Weights of a small image flow-matching model.
Model: arch uvit, moe top_k.
Rows from block 5 of a small image flow-matching model, named by matrix and row number. Rows with one number within an expert belong to one neuron, the router's apart. Each number is 50 + 15 x the weight over its row's rms, rounded and kept within 0 to 99. All counts start at 0. After the name is the row's rms in percent of the matrix's.
Before each expert's rows are labels from the 100 images, of 14976 (inputs lightly noised), where the router gives the expert most weight on average: "colour at peak" is the nearest of a few named colours to the mean colour under the peak. Only what is clearly more common there than usual is listed. The data: photos with spoken descriptions (Open Images, Localized Narratives).
# router: router (model.blocks.5.mlp.router.weight, 32x128), inputs 0-127
# up: expert up (model.blocks.5.mlp.up, 32x256x128), inputs 0-127
# down: expert down (model.blocks.5.mlp.down, 32x128x256, transposed), outputs 0-127

# expert 0
colour at peak: black
router.0 058:81 17 53 51 51 41 58 45 48 39 44 40 66 40 42 46 64 62 73 52 54 53 26 51 32 51 22 35 41 43 25 73 33 35 60 90 54 58 44 80 48 41 44 54 65 52 34 62 18 83 48 50 50 61 42 58 49 49 56 46 45 65 39 45 38 57 60 63 55 58 37 48 49 62 79 84 43 36 66 33 33 51 27 34 69 66 28 71 33 36 39 41 52 48 59 30 40 45 40 60 60 28 36 79 67 57 67 64 44 24 38 70 47 21 45 40 60 73 64 56 60 69 48 29 39 50 27 43
up.0 102:50 45 24 61 78 32 43 43 37 28 58 67 49 26 56 48 61 21 55 46 39 56 60 23 51 46 76 32 72 37 69 34 23 49 39 67 48 55 58 45 50 63 75 33 47 34 34 49 38 66 49 28 39 29 64 60 53 56 62 68 67 32 67 36 68 58 51 46 49 23 44 21 59 39 53 62 41 33 51 58 63 26 84 56 65 70 75 81 37 71 69 75 58 50 78 49 47 72 60 45 51 60 61 38 22 63 45 61 37 47 46 48 39 31 32 32 56 40 32 64 61 47 63 57 42 77 54 55
down.0 099:47 64 58 64 55 39 56 48 52 58 24 56 19 52 49 63 47 53 38 47 62 54 55 52 31 35 81 83 49 46 46 42 48 65 04 59 38 48 39 57 47 57 49 49 60 45 63 37 33 60 18 58 66 39 45 27 66 47 74 68 40 62 66 39 68 43 46 53 45 29 39 43 27 71 67 33 52 27 42 55 64 48 35 50 32 14 74 38 42 50 41 52 40 57 68 60 53 70 84 27 31 37 43 41 52 43 56 59 38 64 71 51 65 58 77 54 58 47 66 57 87 60 55 53 15 37 72 72
up.1 106:38 43 94 57 55 26 49 57 36 45 35 46 35 60 49 74 68 12 34 52 42 51 51 61 38 37 59 53 68 62 44 44 60 66 69 60 24 54 35 60 59 63 55 55 40 73 74 43 48 75 44 22 76 43 50 49 72 21 67 46 33 50 38 31 50 51 44 60 50 29 37 33 65 45 47 46 51 51 21 41 28 31 66 36 57 49 57 48 57 62 60 39 75 75 27 71 59 49 52 58 31 70 72 41 39 10 58 30 66 59 43 46 78 31 49 19 59 61 45 59 36 48 68 57 51 48 47 35
down.1 114:53 63 63 74 32 64 28 61 30 63 64 67 53 56 79 42 47 55 39 55 77 53 50 59 60 46 63 71 32 57 30 29 36 62 44 37 51 59 56 77 52 52 30 59 24 11 57 53 56 38 47 41 61 51 74 34 34 30 60 30 97 54 57 59 69 42 66 49 45 50 58 43 43 62 07 49 47 53 21 44 42 66 53 70 41 56 33 52 37 70 57 52 66 47 57 53 49 48 57 28 33 35 24 40 51 63 59 50 31 43 65 12 50 73 71 68 62 67 59 43 71 58 55 48 56 37 56 65
up.2 082:38 70 68 60 67 44 35 48 56 29 28 29 64 56 35 46 38 27 31 38 64 21 81 36 57 46 68 68 50 26 42 42 60 59 28 57 38 38 82 33 27 42 29 64 62 62 53 51 68 35 37 53 64 40 54 30 27 57 51 81 59 70 83 45 49 40 49 27 45 24 59 76 36 44 70 82 58 10 47 60 48 70 49 59 57 48 47 52 64 48 56 48 43 52 45 62 62 73 41 44 51 41 34 34 55 53 41 49 43 43 41 31 42 50 62 62 35 42 69 33 54 30 66 53 63 46 82 70
down.2 099:06 30 43 60 57 56 50 30 50 23 78 48 33 51 47 42 47 54 71 79 60 71 50 55 68 75 53 47 56 48 34 44 45 57 74 57 63 43 43 62 51 30 91 71 45 65 64 68 60 53 57 46 51 83 35 58 52 56 37 61 53 63 63 42 51 69 42 61 60 46 45 50 56 39 21 61 51 41 38 42 71 46 79 47 32 31 31 70 31 44 28 60 41 36 45 40 28 60 78 65 65 47 35 27 57 34 55 72 68 52 53 48 47 51 51 81 60 54 51 82 29 44 34 42 73 46 35 28
up.3 091:36 70 53 30 39 49 28 69 51 29 26 47 17 60 66 65 51 56 36 47 56 50 55 53 50 61 64 65 64 53 47 54 37 82 38 61 39 19 58 62 69 85 29 47 57 34 65 40 65 57 51 36 54 53 45 37 16 46 54 68 75 32 63 37 83 60 40 50 38 41 46 44 60 34 55 26 61 31 30 49 81 31 31 49 42 56 58 43 58 53 48 54 46 61 47 58 31 58 52 25 47 58 26 29 74 61 60 48 50 60 88 56 54 37 67 39 31 41 62 81 54 30 58 78 42 31 65 55
down.3 102:18 69 51 33 49 31 39 55 39 23 42 68 47 79 56 31 94 29 45 65 39 38 53 41 72 44 37 47 45 47 38 23 40 35 45 71 49 51 49 58 55 52 50 45 42 32 60 65 85 55 44 50 36 45 27 68 27 43 59 41 69 67 65 38 66 56 62 39 46 58 32 65 19 74 49 72 35 13 55 47 52 53 52 64 38 52 52 68 35 37 38 62 58 54 43 33 61 61 68 23 49 35 51 55 67 51 61 61 34 42 44 16 71 51 50 67 73 32 34 19 73 46 45 39 59 58 40 55
up.4 111:51 45 62 73 50 39 16 26 39 83 41 24 39 69 62 75 58 51 39 58 45 40 71 58 53 35 99 52 66 66 30 26 61 59 36 36 64 45 57 51 51 78 38 51 25 51 52 58 36 59 47 44 55 51 46 43 16 40 62 67 48 61 74 39 57 70 33 39 05 34 52 37 42 37 52 50 47 35 20 54 50 53 63 49 59 40 58 23 46 43 44 45 31 70 42 63 50 37 46 34 42 56 26 42 66 43 47 54 57 46 34 35 38 60 36 44 36 81 47 34 45 43 54 65 46 60 70 50
down.4 081:47 44 49 55 34 68 39 60 41 33 35 41 43 47 39 45 61 70 67 76 59 50 35 78 42 67 66 77 35 31 50 50 36 74 09 63 48 53 30 62 55 51 44 32 47 44 53 60 27 56 59 40 32 53 34 19 76 57 32 31 60 39 36 62 53 36 58 33 60 24 29 65 53 63 19 22 56 57 65 39 53 49 69 46 59 20 22 37 59 69 43 62 59 50 37 46 71 59 66 51 45 48 66 33 36 74 34 34 49 58 37 48 55 64 73 55 59 65 55 75 90 59 59 41 36 37 59 54
up.5 088:13 45 55 76 66 53 55 57 64 58 37 59 41 48 62 56 38 50 49 44 75 42 64 49 56 44 61 27 74 43 61 25 45 48 26 63 45 29 62 17 35 73 44 28 74 49 46 55 65 46 39 44 73 15 29 42 26 68 63 55 63 61 48 63 51 35 45 48 28 62 41 34 57 17 67 72 32 42 48 52 49 49 43 41 67 55 59 48 79 51 41 40 49 70 40 48 53 68 49 39 51 46 71 23 58 54 30 24 45 69 47 63 54 41 32 63 46 59 14 61 70 67 63 83 64 28 45 59
down.5 086:19 47 53 48 38 46 42 38 48 47 43 54 47 69 53 63 75 52 32 60 81 67 48 49 63 48 63 58 29 74 44 50 23 60 00 36 34 53 65 79 62 28 66 46 51 43 38 55 73 48 46 92 48 53 33 43 65 40 69 34 90 45 45 39 36 38 44 49 58 30 09 49 35 65 38 54 25 45 49 50 76 68 41 55 34 54 48 56 33 59 26 64 68 61 45 52 58 37 42 44 48 55 55 21 30 43 65 61 29 51 51 23 56 56 53 48 42 32 57 52 45 39 54 69 58 30 40 60

# expert 22
colour at peak: black
router.22 061:53 17 55 50 52 52 60 54 54 43 44 49 76 49 36 46 66 48 71 44 45 59 42 45 35 47 25 20 44 33 39 64 33 25 56 40 51 59 37 70 39 34 43 67 35 51 29 60 13 52 30 49 32 61 31 59 50 58 32 35 55 56 41 47 39 42 43 66 53 49 49 34 55 65 80 67 55 23 64 56 31 41 25 33 50 61 35 58 28 38 44 42 33 27 57 35 39 31 62 55 72 37 23 64 55 50 62 70 52 32 44 77 35 17 36 20 74 58 50 59 29 46 44 35 32 32 12 43
up.0 093:88 46 58 79 42 56 56 54 66 47 60 50 43 68 55 42 32 88 59 23 66 46 88 54 48 85 61 44 24 56 64 71 23 40 54 47 62 79 52 63 58 14 24 38 49 52 69 52 83 58 44 41 47 63 60 39 43 41 30 29 58 42 48 55 64 35 51 60 48 41 55 53 34 52 55 32 40 50 32 56 46 40 58 53 55 41 71 49 53 34 27 50 33 64 57 63 36 45 68 53 24 55 38 31 34 40 42 39 44 67 48 40 16 68 51 77 22 60 68 62 39 51 55 62 33 42 37 54
down.0 099:36 63 52 60 49 35 56 55 65 70 53 45 36 54 79 45 31 24 77 40 43 36 53 66 34 74 54 61 34 39 52 83 41 77 54 61 59 44 58 16 57 55 64 54 55 37 42 24 59 40 06 73 50 58 62 50 31 36 61 37 60 59 31 60 70 53 25 74 34 56 65 28 77 25 50 79 55 44 40 50 60 68 66 36 66 65 44 47 31 58 48 54 45 45 40 55 11 53 36 45 35 51 55 66 60 55 71 61 68 41 75 61 37 39 59 57 51 52 48 51 54 27 83 48 39 31 52 58
up.1 130:40 68 50 60 59 52 31 25 46 54 33 65 54 42 43 36 43 42 18 52 54 52 55 50 50 22 99 65 47 43 62 15 54 74 33 42 59 32 49 24 42 43 65 28 42 29 64 79 40 49 67 32 62 44 46 35 53 63 51 53 39 54 45 52 75 41 54 40 35 35 48 44 31 43 33 39 47 52 42 58 49 33 67 44 52 51 59 49 48 59 57 65 58 99 28 55 40 67 50 39 29 73 46 28 33 51 48 12 39 57 49 44 70 51 63 58 19 49 45 51 60 57 65 65 64 57 60 55
down.1 093:33 81 69 27 41 55 54 70 68 40 58 53 51 54 64 40 51 65 47 10 56 53 41 56 52 54 71 57 33 47 45 82 34 76 42 57 33 48 35 46 69 35 45 32 58 50 70 61 43 40 44 56 10 25 56 46 25 48 44 32 45 43 48 32 36 42 60 39 51 46 59 56 14 47 22 12 51 47 61 51 47 29 75 59 61 45 55 68 57 61 59 75 36 55 78 55 34 37 41 50 21 64 83 31 63 50 68 43 32 52 64 28 50 58 46 57 51 28 67 71 59 55 47 51 33 37 36 55
up.2 087:35 53 43 39 52 46 34 41 38 47 51 81 61 56 80 50 46 38 33 33 66 44 66 51 53 54 60 35 31 62 73 71 25 46 49 37 54 28 80 52 11 60 06 59 80 38 63 50 67 39 53 44 34 61 51 67 26 00 68 45 59 48 47 38 42 58 63 54 25 46 72 43 65 30 76 71 53 54 46 52 52 69 62 59 61 50 52 65 87 41 38 54 55 47 37 62 20 69 37 57 56 48 59 44 62 37 51 44 52 72 41 60 36 50 53 34 35 43 47 45 52 30 52 36 63 57 48 72
down.2 099:55 56 37 42 39 51 59 24 59 51 36 32 42 39 44 26 79 61 69 52 61 78 55 46 52 65 25 59 57 50 39 54 48 42 58 73 62 60 44 54 36 09 46 42 40 43 52 70 04 38 51 63 27 64 72 39 42 38 67 25 39 53 26 49 47 32 53 46 49 71 57 53 50 62 30 51 75 56 17 43 40 48 67 60 54 55 47 61 10 61 67 53 66 39 74 54 33 34 53 38 47 41 42 44 35 68 55 52 68 27 60 74 32 76 56 50 55 67 65 89 46 69 48 48 51 37 65 55
up.3 100:53 11 23 39 56 31 46 25 61 59 42 64 61 39 30 72 26 68 55 65 57 43 83 46 50 26 79 52 49 62 74 50 36 52 47 66 39 64 60 42 19 50 57 25 53 51 47 39 42 57 40 59 60 61 48 50 37 57 74 71 63 58 42 50 27 13 47 56 32 38 74 62 55 61 51 59 52 33 62 67 18 36 39 38 58 35 36 47 94 37 44 57 50 62 57 40 59 39 33 52 41 66 69 45 64 52 36 57 39 38 38 52 45 37 29 58 17 50 27 38 41 59 55 66 58 78 65 55
down.3 095:42 60 67 46 31 40 67 57 63 31 35 41 55 70 41 47 36 43 49 45 39 40 32 48 39 52 57 56 31 35 12 57 32 76 25 54 36 37 49 42 50 49 37 38 41 24 51 59 35 74 64 74 45 35 75 79 66 73 45 47 49 45 40 28 53 37 46 43 59 49 24 38 43 80 62 40 44 27 54 55 72 51 54 44 51 42 38 70 30 63 58 55 71 30 72 40 61 35 22 50 68 56 70 28 61 65 62 78 49 63 73 19 55 41 56 32 80 67 43 67 54 67 50 24 68 33 48 44
up.4 091:35 71 54 44 68 54 44 40 72 51 54 58 52 39 62 43 57 56 29 55 57 57 57 40 67 19 69 47 56 20 63 43 48 61 40 18 19 46 48 34 26 34 56 71 57 36 56 72 44 58 64 62 34 39 22 40 56 54 72 39 53 43 34 57 50 21 50 47 49 46 44 62 85 76 51 61 40 75 47 56 68 67 46 72 36 51 41 76 26 54 54 44 41 82 57 73 23 63 49 30 39 79 49 32 51 53 64 21 41 57 41 40 73 49 42 85 42 43 68 43 54 49 61 30 31 57 72 51
down.4 099:54 60 34 64 46 51 52 27 45 77 42 39 38 40 74 52 66 56 49 50 45 37 59 67 38 62 81 26 48 37 59 54 44 43 42 75 67 45 45 47 44 36 51 40 50 47 39 59 41 78 50 29 52 63 25 42 63 35 52 41 30 74 56 87 67 76 22 55 42 99 40 60 64 56 47 74 63 41 42 58 60 36 38 54 48 41 69 53 32 56 40 39 43 66 23 35 45 54 68 41 29 49 40 32 75 32 39 30 40 55 09 70 47 57 61 60 46 62 08 47 53 60 70 46 44 44 42 50
up.5 105:36 68 60 41 81 23 38 79 29 41 65 49 46 68 56 36 50 37 42 50 56 60 53 21 55 50 58 78 44 34 23 71 43 41 15 61 38 14 35 31 42 58 40 55 56 69 78 39 31 53 61 62 54 38 47 44 30 54 56 54 45 54 56 63 64 53 44 51 48 56 24 55 28 37 45 68 70 61 58 78 72 58 50 63 39 27 54 52 58 35 83 41 33 59 27 82 53 48 48 37 42 47 67 56 26 57 38 46 64 64 74 32 45 70 78 44 53 26 47 51 35 48 39 62 69 37 52 34
down.5 111:39 33 74 50 43 48 57 22 24 57 21 26 47 38 27 57 66 54 44 83 39 33 61 44 44 64 76 83 34 39 57 39 55 43 36 28 61 31 25 52 55 59 54 73 43 36 53 61 30 41 60 35 47 49 32 54 55 55 66 40 70 64 48 48 54 42 83 51 60 51 62 34 47 42 73 35 68 58 31 66 42 79 55 72 74 67 54 41 41 60 59 35 64 67 59 71 68 60 74 43 40 37 52 64 36 32 36 41 43 51 73 65 38 28 42 47 79 66 80 37 65 64 41 69 43 50 35 42

# expert 18
colour at peak: black
router.18 131:50 42 55 37 38 50 65 71 26 37 63 41 26 63 32 56 37 51 30 61 69 08 39 29 45 82 63 65 69 37 52 44 71 54 22 56 46 17 46 68 35 56 19 55 53 45 54 44 57 27 27 35 83 37 45 30 36 71 54 58 66 49 43 38 31 53 47 46 48 40 30 63 59 67 62 53 53 72 53 75 54 46 44 60 42 76 33 38 43 38 56 26 50 33 27 65 44 69 38 62 69 68 43 68 23 43 49 60 48 71 72 69 50 30 52 57 62 57 60 43 80 54 41 43 58 36 43 59
up.0 097:74 71 00 41 45 53 59 68 31 51 55 50 34 64 48 59 63 38 29 61 51 49 69 49 70 48 61 66 58 51 63 36 44 54 39 76 61 43 45 64 27 56 34 77 53 35 71 34 43 38 45 31 34 50 59 36 18 65 44 59 63 68 53 39 47 77 62 21 66 31 53 60 68 38 69 33 17 51 54 69 42 27 64 66 54 56 37 54 53 41 37 58 54 25 59 48 30 49 50 47 47 64 73 43 52 52 59 62 53 68 61 63 39 35 36 56 36 88 27 22 47 41 47 53 42 54 75 40
down.0 106:60 51 45 33 32 49 55 54 52 57 29 34 71 49 77 65 39 41 29 33 35 37 73 56 66 46 86 63 75 38 60 38 56 49 57 86 53 56 56 53 42 22 17 50 42 43 40 42 58 66 57 41 40 72 63 46 01 67 21 63 38 60 43 40 45 66 51 39 55 36 71 46 71 66 61 41 51 31 48 58 49 52 42 68 54 55 39 46 47 36 48 57 87 21 18 53 54 66 52 26 52 52 58 66 51 37 69 72 54 51 37 58 37 32 67 70 51 64 35 45 46 68 29 52 65 57 60 70
up.1 114:76 61 54 45 45 53 52 41 37 70 49 32 60 43 41 49 56 60 43 57 66 70 49 28 54 46 54 20 57 70 31 51 36 28 37 31 51 45 62 59 43 40 77 16 65 35 15 74 59 56 38 60 53 67 67 64 60 41 35 35 44 45 77 66 38 39 50 47 51 72 66 34 41 29 50 64 57 64 50 42 21 65 62 36 40 66 58 44 23 60 62 52 46 41 53 62 73 31 54 67 48 60 62 52 34 44 21 26 72 15 12 40 58 73 70 55 68 33 57 38 51 60 52 36 59 41 81 58
down.1 110:61 54 53 45 77 49 53 59 55 58 37 41 62 43 46 38 78 53 25 20 64 72 51 39 34 52 57 34 45 53 38 65 51 25 29 56 67 61 58 80 51 59 83 31 48 53 29 72 50 65 46 43 60 56 69 39 74 24 39 32 64 50 50 47 52 28 48 39 63 85 50 48 40 78 45 80 54 33 22 49 37 71 34 33 34 44 55 45 61 52 51 59 68 55 60 58 48 64 72 74 40 21 57 62 30 34 28 38 32 44 46 47 78 63 47 43 79 30 65 62 68 64 79 44 41 48 42 51
up.2 106:67 69 50 48 57 40 46 48 35 47 60 61 40 43 28 60 19 46 44 44 60 72 62 59 30 44 46 57 30 52 76 56 25 65 45 49 54 51 44 12 57 54 49 50 54 83 43 37 60 55 41 25 37 46 50 44 27 58 26 56 52 50 51 57 68 46 36 40 51 30 56 06 45 69 47 51 55 44 56 16 57 27 54 70 59 55 70 39 49 82 42 40 70 34 59 71 81 50 53 52 69 64 68 24 69 54 59 54 42 64 55 35 79 34 70 55 29 58 55 33 73 29 54 76 31 69 63 64
down.2 111:68 51 85 33 58 29 54 37 49 45 54 24 40 69 26 20 61 60 73 66 67 64 68 49 63 63 35 24 38 55 49 71 39 24 48 29 62 29 85 52 30 45 67 48 64 43 41 53 30 45 51 59 44 42 44 79 51 59 63 64 69 59 63 58 14 53 48 63 56 47 48 45 46 36 66 65 47 59 40 78 37 61 24 55 33 57 78 58 42 38 58 50 59 55 61 64 72 28 47 44 73 17 53 35 54 56 24 71 69 33 30 60 59 54 31 47 55 40 54 46 32 49 72 55 67 40 49 45
up.3 101:54 64 74 63 49 63 13 25 47 99 46 39 49 42 60 52 51 53 47 50 80 73 34 51 47 61 49 50 41 69 35 35 55 47 50 26 70 42 60 60 33 36 44 47 67 32 42 55 71 32 74 55 57 61 51 34 44 69 41 55 65 63 52 55 76 42 34 37 47 41 54 37 52 71 19 63 23 29 36 41 56 80 63 69 49 54 48 32 42 54 53 43 29 71 45 60 53 60 66 43 45 54 41 25 43 38 47 48 67 68 37 09 16 50 55 42 66 51 43 44 46 53 35 41 55 62 90 51
down.3 111:57 48 57 85 57 52 37 41 73 54 60 37 75 64 45 51 61 32 46 51 35 45 34 55 24 21 25 38 48 32 46 41 24 76 58 18 38 71 72 31 43 49 68 63 62 42 44 36 37 60 36 47 52 47 45 39 75 47 67 51 41 36 54 34 58 55 58 60 46 46 36 45 51 54 35 65 25 63 71 27 59 44 79 50 50 51 08 87 38 57 52 49 29 52 50 33 14 26 31 72 46 64 53 57 45 53 64 69 65 60 58 11 54 53 70 46 52 47 44 56 35 26 57 49 55 50 43 38
up.4 104:44 53 59 42 43 48 45 34 54 68 63 72 64 54 52 47 40 60 63 59 41 67 36 41 77 48 38 46 86 50 50 54 60 28 61 16 48 58 62 65 44 36 84 16 51 50 14 63 44 49 56 66 46 69 53 56 65 32 50 23 44 36 58 69 44 40 39 68 29 76 57 65 47 33 41 66 64 51 36 38 30 50 81 48 37 47 55 58 36 49 52 40 41 43 40 56 67 28 37 69 31 58 59 28 43 47 18 26 86 34 32 37 59 69 59 31 49 40 76 62 53 59 55 31 75 50 33 32
down.4 106:46 58 47 59 60 57 54 43 37 70 73 61 71 52 44 43 51 74 44 47 78 76 46 33 51 70 52 44 47 80 19 61 53 43 36 37 62 55 36 68 55 74 63 15 63 57 34 71 81 64 38 55 57 65 74 49 71 23 64 29 78 57 46 55 52 33 62 44 61 67 56 46 39 74 31 63 65 38 49 43 40 46 30 59 38 66 60 41 45 48 65 64 40 51 65 58 42 47 67 60 38 37 62 45 30 36 10 37 41 30 57 23 79 62 74 43 57 46 75 49 65 59 53 35 50 37 75 43
up.5 085:46 52 44 64 65 58 25 39 09 46 48 51 60 49 86 34 68 54 59 25 26 64 60 75 53 49 49 32 42 76 53 72 14 26 62 42 66 71 41 48 56 53 30 68 62 37 32 72 40 47 57 71 21 42 47 59 50 35 49 32 48 49 56 42 68 64 48 42 40 51 73 26 49 32 46 69 55 55 54 54 66 67 49 27 36 56 70 66 50 55 47 68 56 42 71 12 40 59 51 71 50 42 57 37 71 64 61 60 29 37 34 67 24 43 49 36 55 30 38 48 45 31 62 51 43 84 59 49
down.5 095:82 56 51 61 65 48 48 54 53 19 41 68 41 51 43 47 36 68 40 42 81 65 43 42 41 33 45 29 43 61 45 62 31 75 59 18 45 37 67 54 69 74 58 58 41 28 25 50 41 62 52 66 44 51 57 54 33 48 50 61 44 50 55 62 52 43 58 43 53 31 20 44 38 40 26 41 15 57 34 50 29 69 40 51 42 43 51 62 62 55 42 73 43 44 81 47 55 37 61 54 52 72 55 10 54 65 28 68 51 27 61 84 62 62 31 46 64 38 63 37 42 72 90 74 54 47 36 62

# expert 14
colour at peak: pink
router.14 153:24 25 56 79 80 28 32 35 58 40 31 65 80 50 68 59 55 33 60 54 44 42 75 56 59 48 61 44 42 37 90 41 46 48 51 54 55 41 52 33 28 49 46 54 45 35 77 49 55 36 47 32 55 49 59 32 52 42 62 71 38 24 73 30 36 47 77 47 49 57 47 39 47 43 42 54 74 60 60 63 57 66 63 66 71 55 58 71 61 58 34 53 54 63 52 56 45 52 52 65 70 57 76 29 66 50 42 21 32 30 53 81 58 39 43 84 57 60 49 44 44 29 75 66 81 39 27 34
up.0 086:48 25 34 53 23 39 66 50 48 78 57 48 29 53 71 63 70 68 67 56 29 21 15 54 21 35 55 52 82 60 39 36 30 39 65 76 65 49 43 20 64 66 67 39 38 43 54 64 28 52 53 77 49 52 23 54 49 70 52 47 36 22 34 59 59 47 47 49 46 50 31 35 55 52 43 32 76 63 58 39 60 29 57 33 55 56 42 68 58 66 57 63 50 46 63 36 35 37 44 42 58 80 59 65 29 67 60 52 49 54 27 53 71 33 12 35 49 58 42 60 55 65 42 46 73 51 34 47
down.0 086:06 52 37 64 68 46 64 37 60 49 39 52 99 34 79 58 70 58 75 49 59 39 66 54 48 52 43 33 60 57 47 42 59 56 64 40 60 42 45 45 73 50 53 33 47 57 61 74 41 47 44 44 45 21 21 36 75 58 84 66 35 53 36 76 46 38 38 38 62 47 22 39 50 54 34 37 34 49 40 64 49 62 44 44 78 54 52 48 25 45 50 44 37 67 42 55 51 41 47 57 38 79 45 47 51 45 76 31 48 38 16 50 67 79 71 65 62 68 43 52 45 48 39 41 79 53 68 48
up.1 109:45 42 59 81 49 34 55 43 71 64 58 25 67 70 36 67 49 33 55 46 48 20 64 55 57 53 66 55 46 14 63 27 57 49 63 63 51 49 52 59 28 40 26 45 35 49 68 50 69 58 12 35 41 66 48 48 39 48 62 61 41 32 50 70 42 58 57 80 06 51 32 50 60 71 49 46 62 72 47 56 65 64 33 46 65 47 07 52 35 37 39 38 47 57 33 50 29 49 46 74 68 78 54 52 36 64 56 47 65 60 58 54 26 25 35 75 36 48 65 31 24 40 40 58 52 51 40 47
down.1 108:75 22 61 50 60 53 55 50 41 55 62 44 37 46 38 51 55 55 57 36 61 40 63 33 43 32 75 55 25 16 39 59 62 54 24 29 60 59 66 46 38 47 78 51 52 51 31 34 48 77 39 67 80 33 77 45 64 72 22 46 62 42 44 45 37 53 26 77 42 81 44 77 69 54 32 39 32 18 61 37 39 59 35 49 63 61 34 48 63 36 31 32 44 38 39 54 24 35 22 36 51 62 37 37 42 74 61 48 49 62 53 52 64 48 71 48 31 67 38 40 41 69 64 38 39 45 60 68
up.2 091:52 46 62 65 41 51 41 46 46 55 59 54 46 54 49 39 58 50 70 61 66 43 45 73 33 47 53 50 96 78 49 75 62 55 69 52 71 47 40 38 58 74 23 48 61 15 40 64 34 74 49 28 59 55 35 54 41 63 58 57 59 38 65 65 58 42 33 29 44 50 79 46 38 33 11 34 53 73 34 54 16 49 60 45 72 14 50 65 42 27 63 56 35 36 47 26 58 45 58 64 46 25 55 54 58 59 41 64 27 21 55 62 49 63 43 48 64 45 26 42 45 39 54 38 67 63 81 41
down.2 088:40 37 14 39 43 54 48 39 34 40 61 80 72 35 52 50 51 37 82 59 54 41 37 60 40 60 58 22 77 75 59 39 46 75 74 74 56 31 41 19 56 56 24 57 44 41 71 51 45 36 51 52 59 55 34 69 52 84 61 58 30 24 48 53 63 45 45 32 53 50 73 31 48 49 47 75 52 32 56 15 49 57 60 55 67 58 48 77 41 46 50 76 63 40 66 24 50 37 58 48 68 44 57 54 33 58 72 59 26 26 48 54 68 42 52 55 66 55 43 74 73 40 53 54 79 62 60 50
up.3 082:37 89 43 05 47 64 56 55 53 27 33 77 49 41 60 29 35 61 31 66 51 17 43 72 65 48 62 25 79 38 56 61 58 56 55 69 51 68 62 39 52 62 36 10 30 45 50 78 37 34 36 43 48 42 67 29 60 45 58 59 63 53 28 35 54 25 40 43 52 55 44 58 36 27 28 53 54 29 52 62 43 33 58 44 45 54 62 50 48 60 62 67 63 68 87 59 48 54 47 51 43 41 52 36 75 75 32 34 54 27 43 53 43 45 31 46 46 44 81 56 65 64 50 45 53 42 62 64
down.3 075:57 76 32 60 52 47 24 49 72 47 52 33 33 79 39 54 53 67 36 42 46 51 47 57 06 53 51 43 24 46 50 61 33 60 60 29 49 36 47 60 78 53 58 45 59 39 46 40 30 36 48 72 60 47 49 44 91 19 49 27 53 81 57 34 60 54 59 54 64 68 34 47 47 10 33 42 51 51 59 44 43 53 69 45 56 68 39 47 56 67 35 45 32 73 33 83 41 66 59 76 30 35 46 27 48 26 51 32 63 30 55 60 40 72 49 48 60 72 71 45 39 36 49 71 42 56 53 65
up.4 096:40 78 79 51 56 42 61 61 40 58 41 74 65 61 60 63 31 42 38 58 33 47 63 70 57 59 61 57 55 28 44 33 58 70 45 58 44 18 55 30 45 68 40 23 72 52 71 54 38 39 39 33 41 25 58 34 39 63 68 67 52 56 63 33 54 38 40 25 51 49 69 62 29 35 38 37 46 52 25 48 49 63 51 49 66 48 51 36 98 49 54 60 29 58 44 42 44 56 71 25 59 19 63 64 61 68 33 26 23 42 51 61 53 65 48 54 42 54 58 54 62 22 59 70 76 16 41 63
down.4 092:76 57 55 39 24 46 36 67 82 50 41 37 22 78 45 57 47 57 53 47 19 61 39 56 18 63 88 43 24 65 53 50 43 46 51 51 66 42 78 48 47 68 59 69 81 39 50 54 34 51 49 35 78 48 33 67 48 45 67 44 31 55 58 37 49 29 62 48 53 60 55 57 62 60 61 35 54 55 80 48 52 71 65 48 40 76 56 53 54 43 37 51 46 20 16 69 23 71 61 49 28 30 43 59 51 47 29 56 36 22 59 48 56 30 52 36 27 39 68 59 59 47 43 44 62 61 35 65
up.5 093:49 43 41 41 57 58 33 44 58 57 61 83 42 55 69 45 73 60 30 60 56 40 68 85 63 58 57 59 39 49 59 69 34 68 60 60 40 68 51 51 53 47 32 59 27 57 45 43 93 42 25 43 30 64 65 50 34 09 71 54 60 37 35 39 79 55 57 61 11 13 53 51 44 50 42 51 51 26 66 59 62 37 56 36 30 46 59 83 71 45 37 62 69 58 51 40 46 57 36 50 58 54 26 27 70 46 61 55 45 47 54 41 72 42 51 54 32 39 40 61 52 34 51 31 14 54 42 60
down.5 086:38 88 57 44 52 46 44 59 67 72 58 37 79 50 61 64 37 45 08 52 66 62 43 59 55 23 67 48 40 17 57 30 39 53 81 37 51 79 55 70 36 44 55 41 48 60 49 50 69 60 62 36 33 79 56 51 65 11 40 40 68 76 44 46 60 58 72 52 31 49 46 59 62 45 27 42 66 32 39 40 55 35 37 59 57 44 39 30 59 55 66 50 40 66 23 60 44 46 51 42 36 53 15 38 33 40 30 33 55 51 56 21 46 79 53 47 46 55 49 32 26 59 54 51 34 64 72 51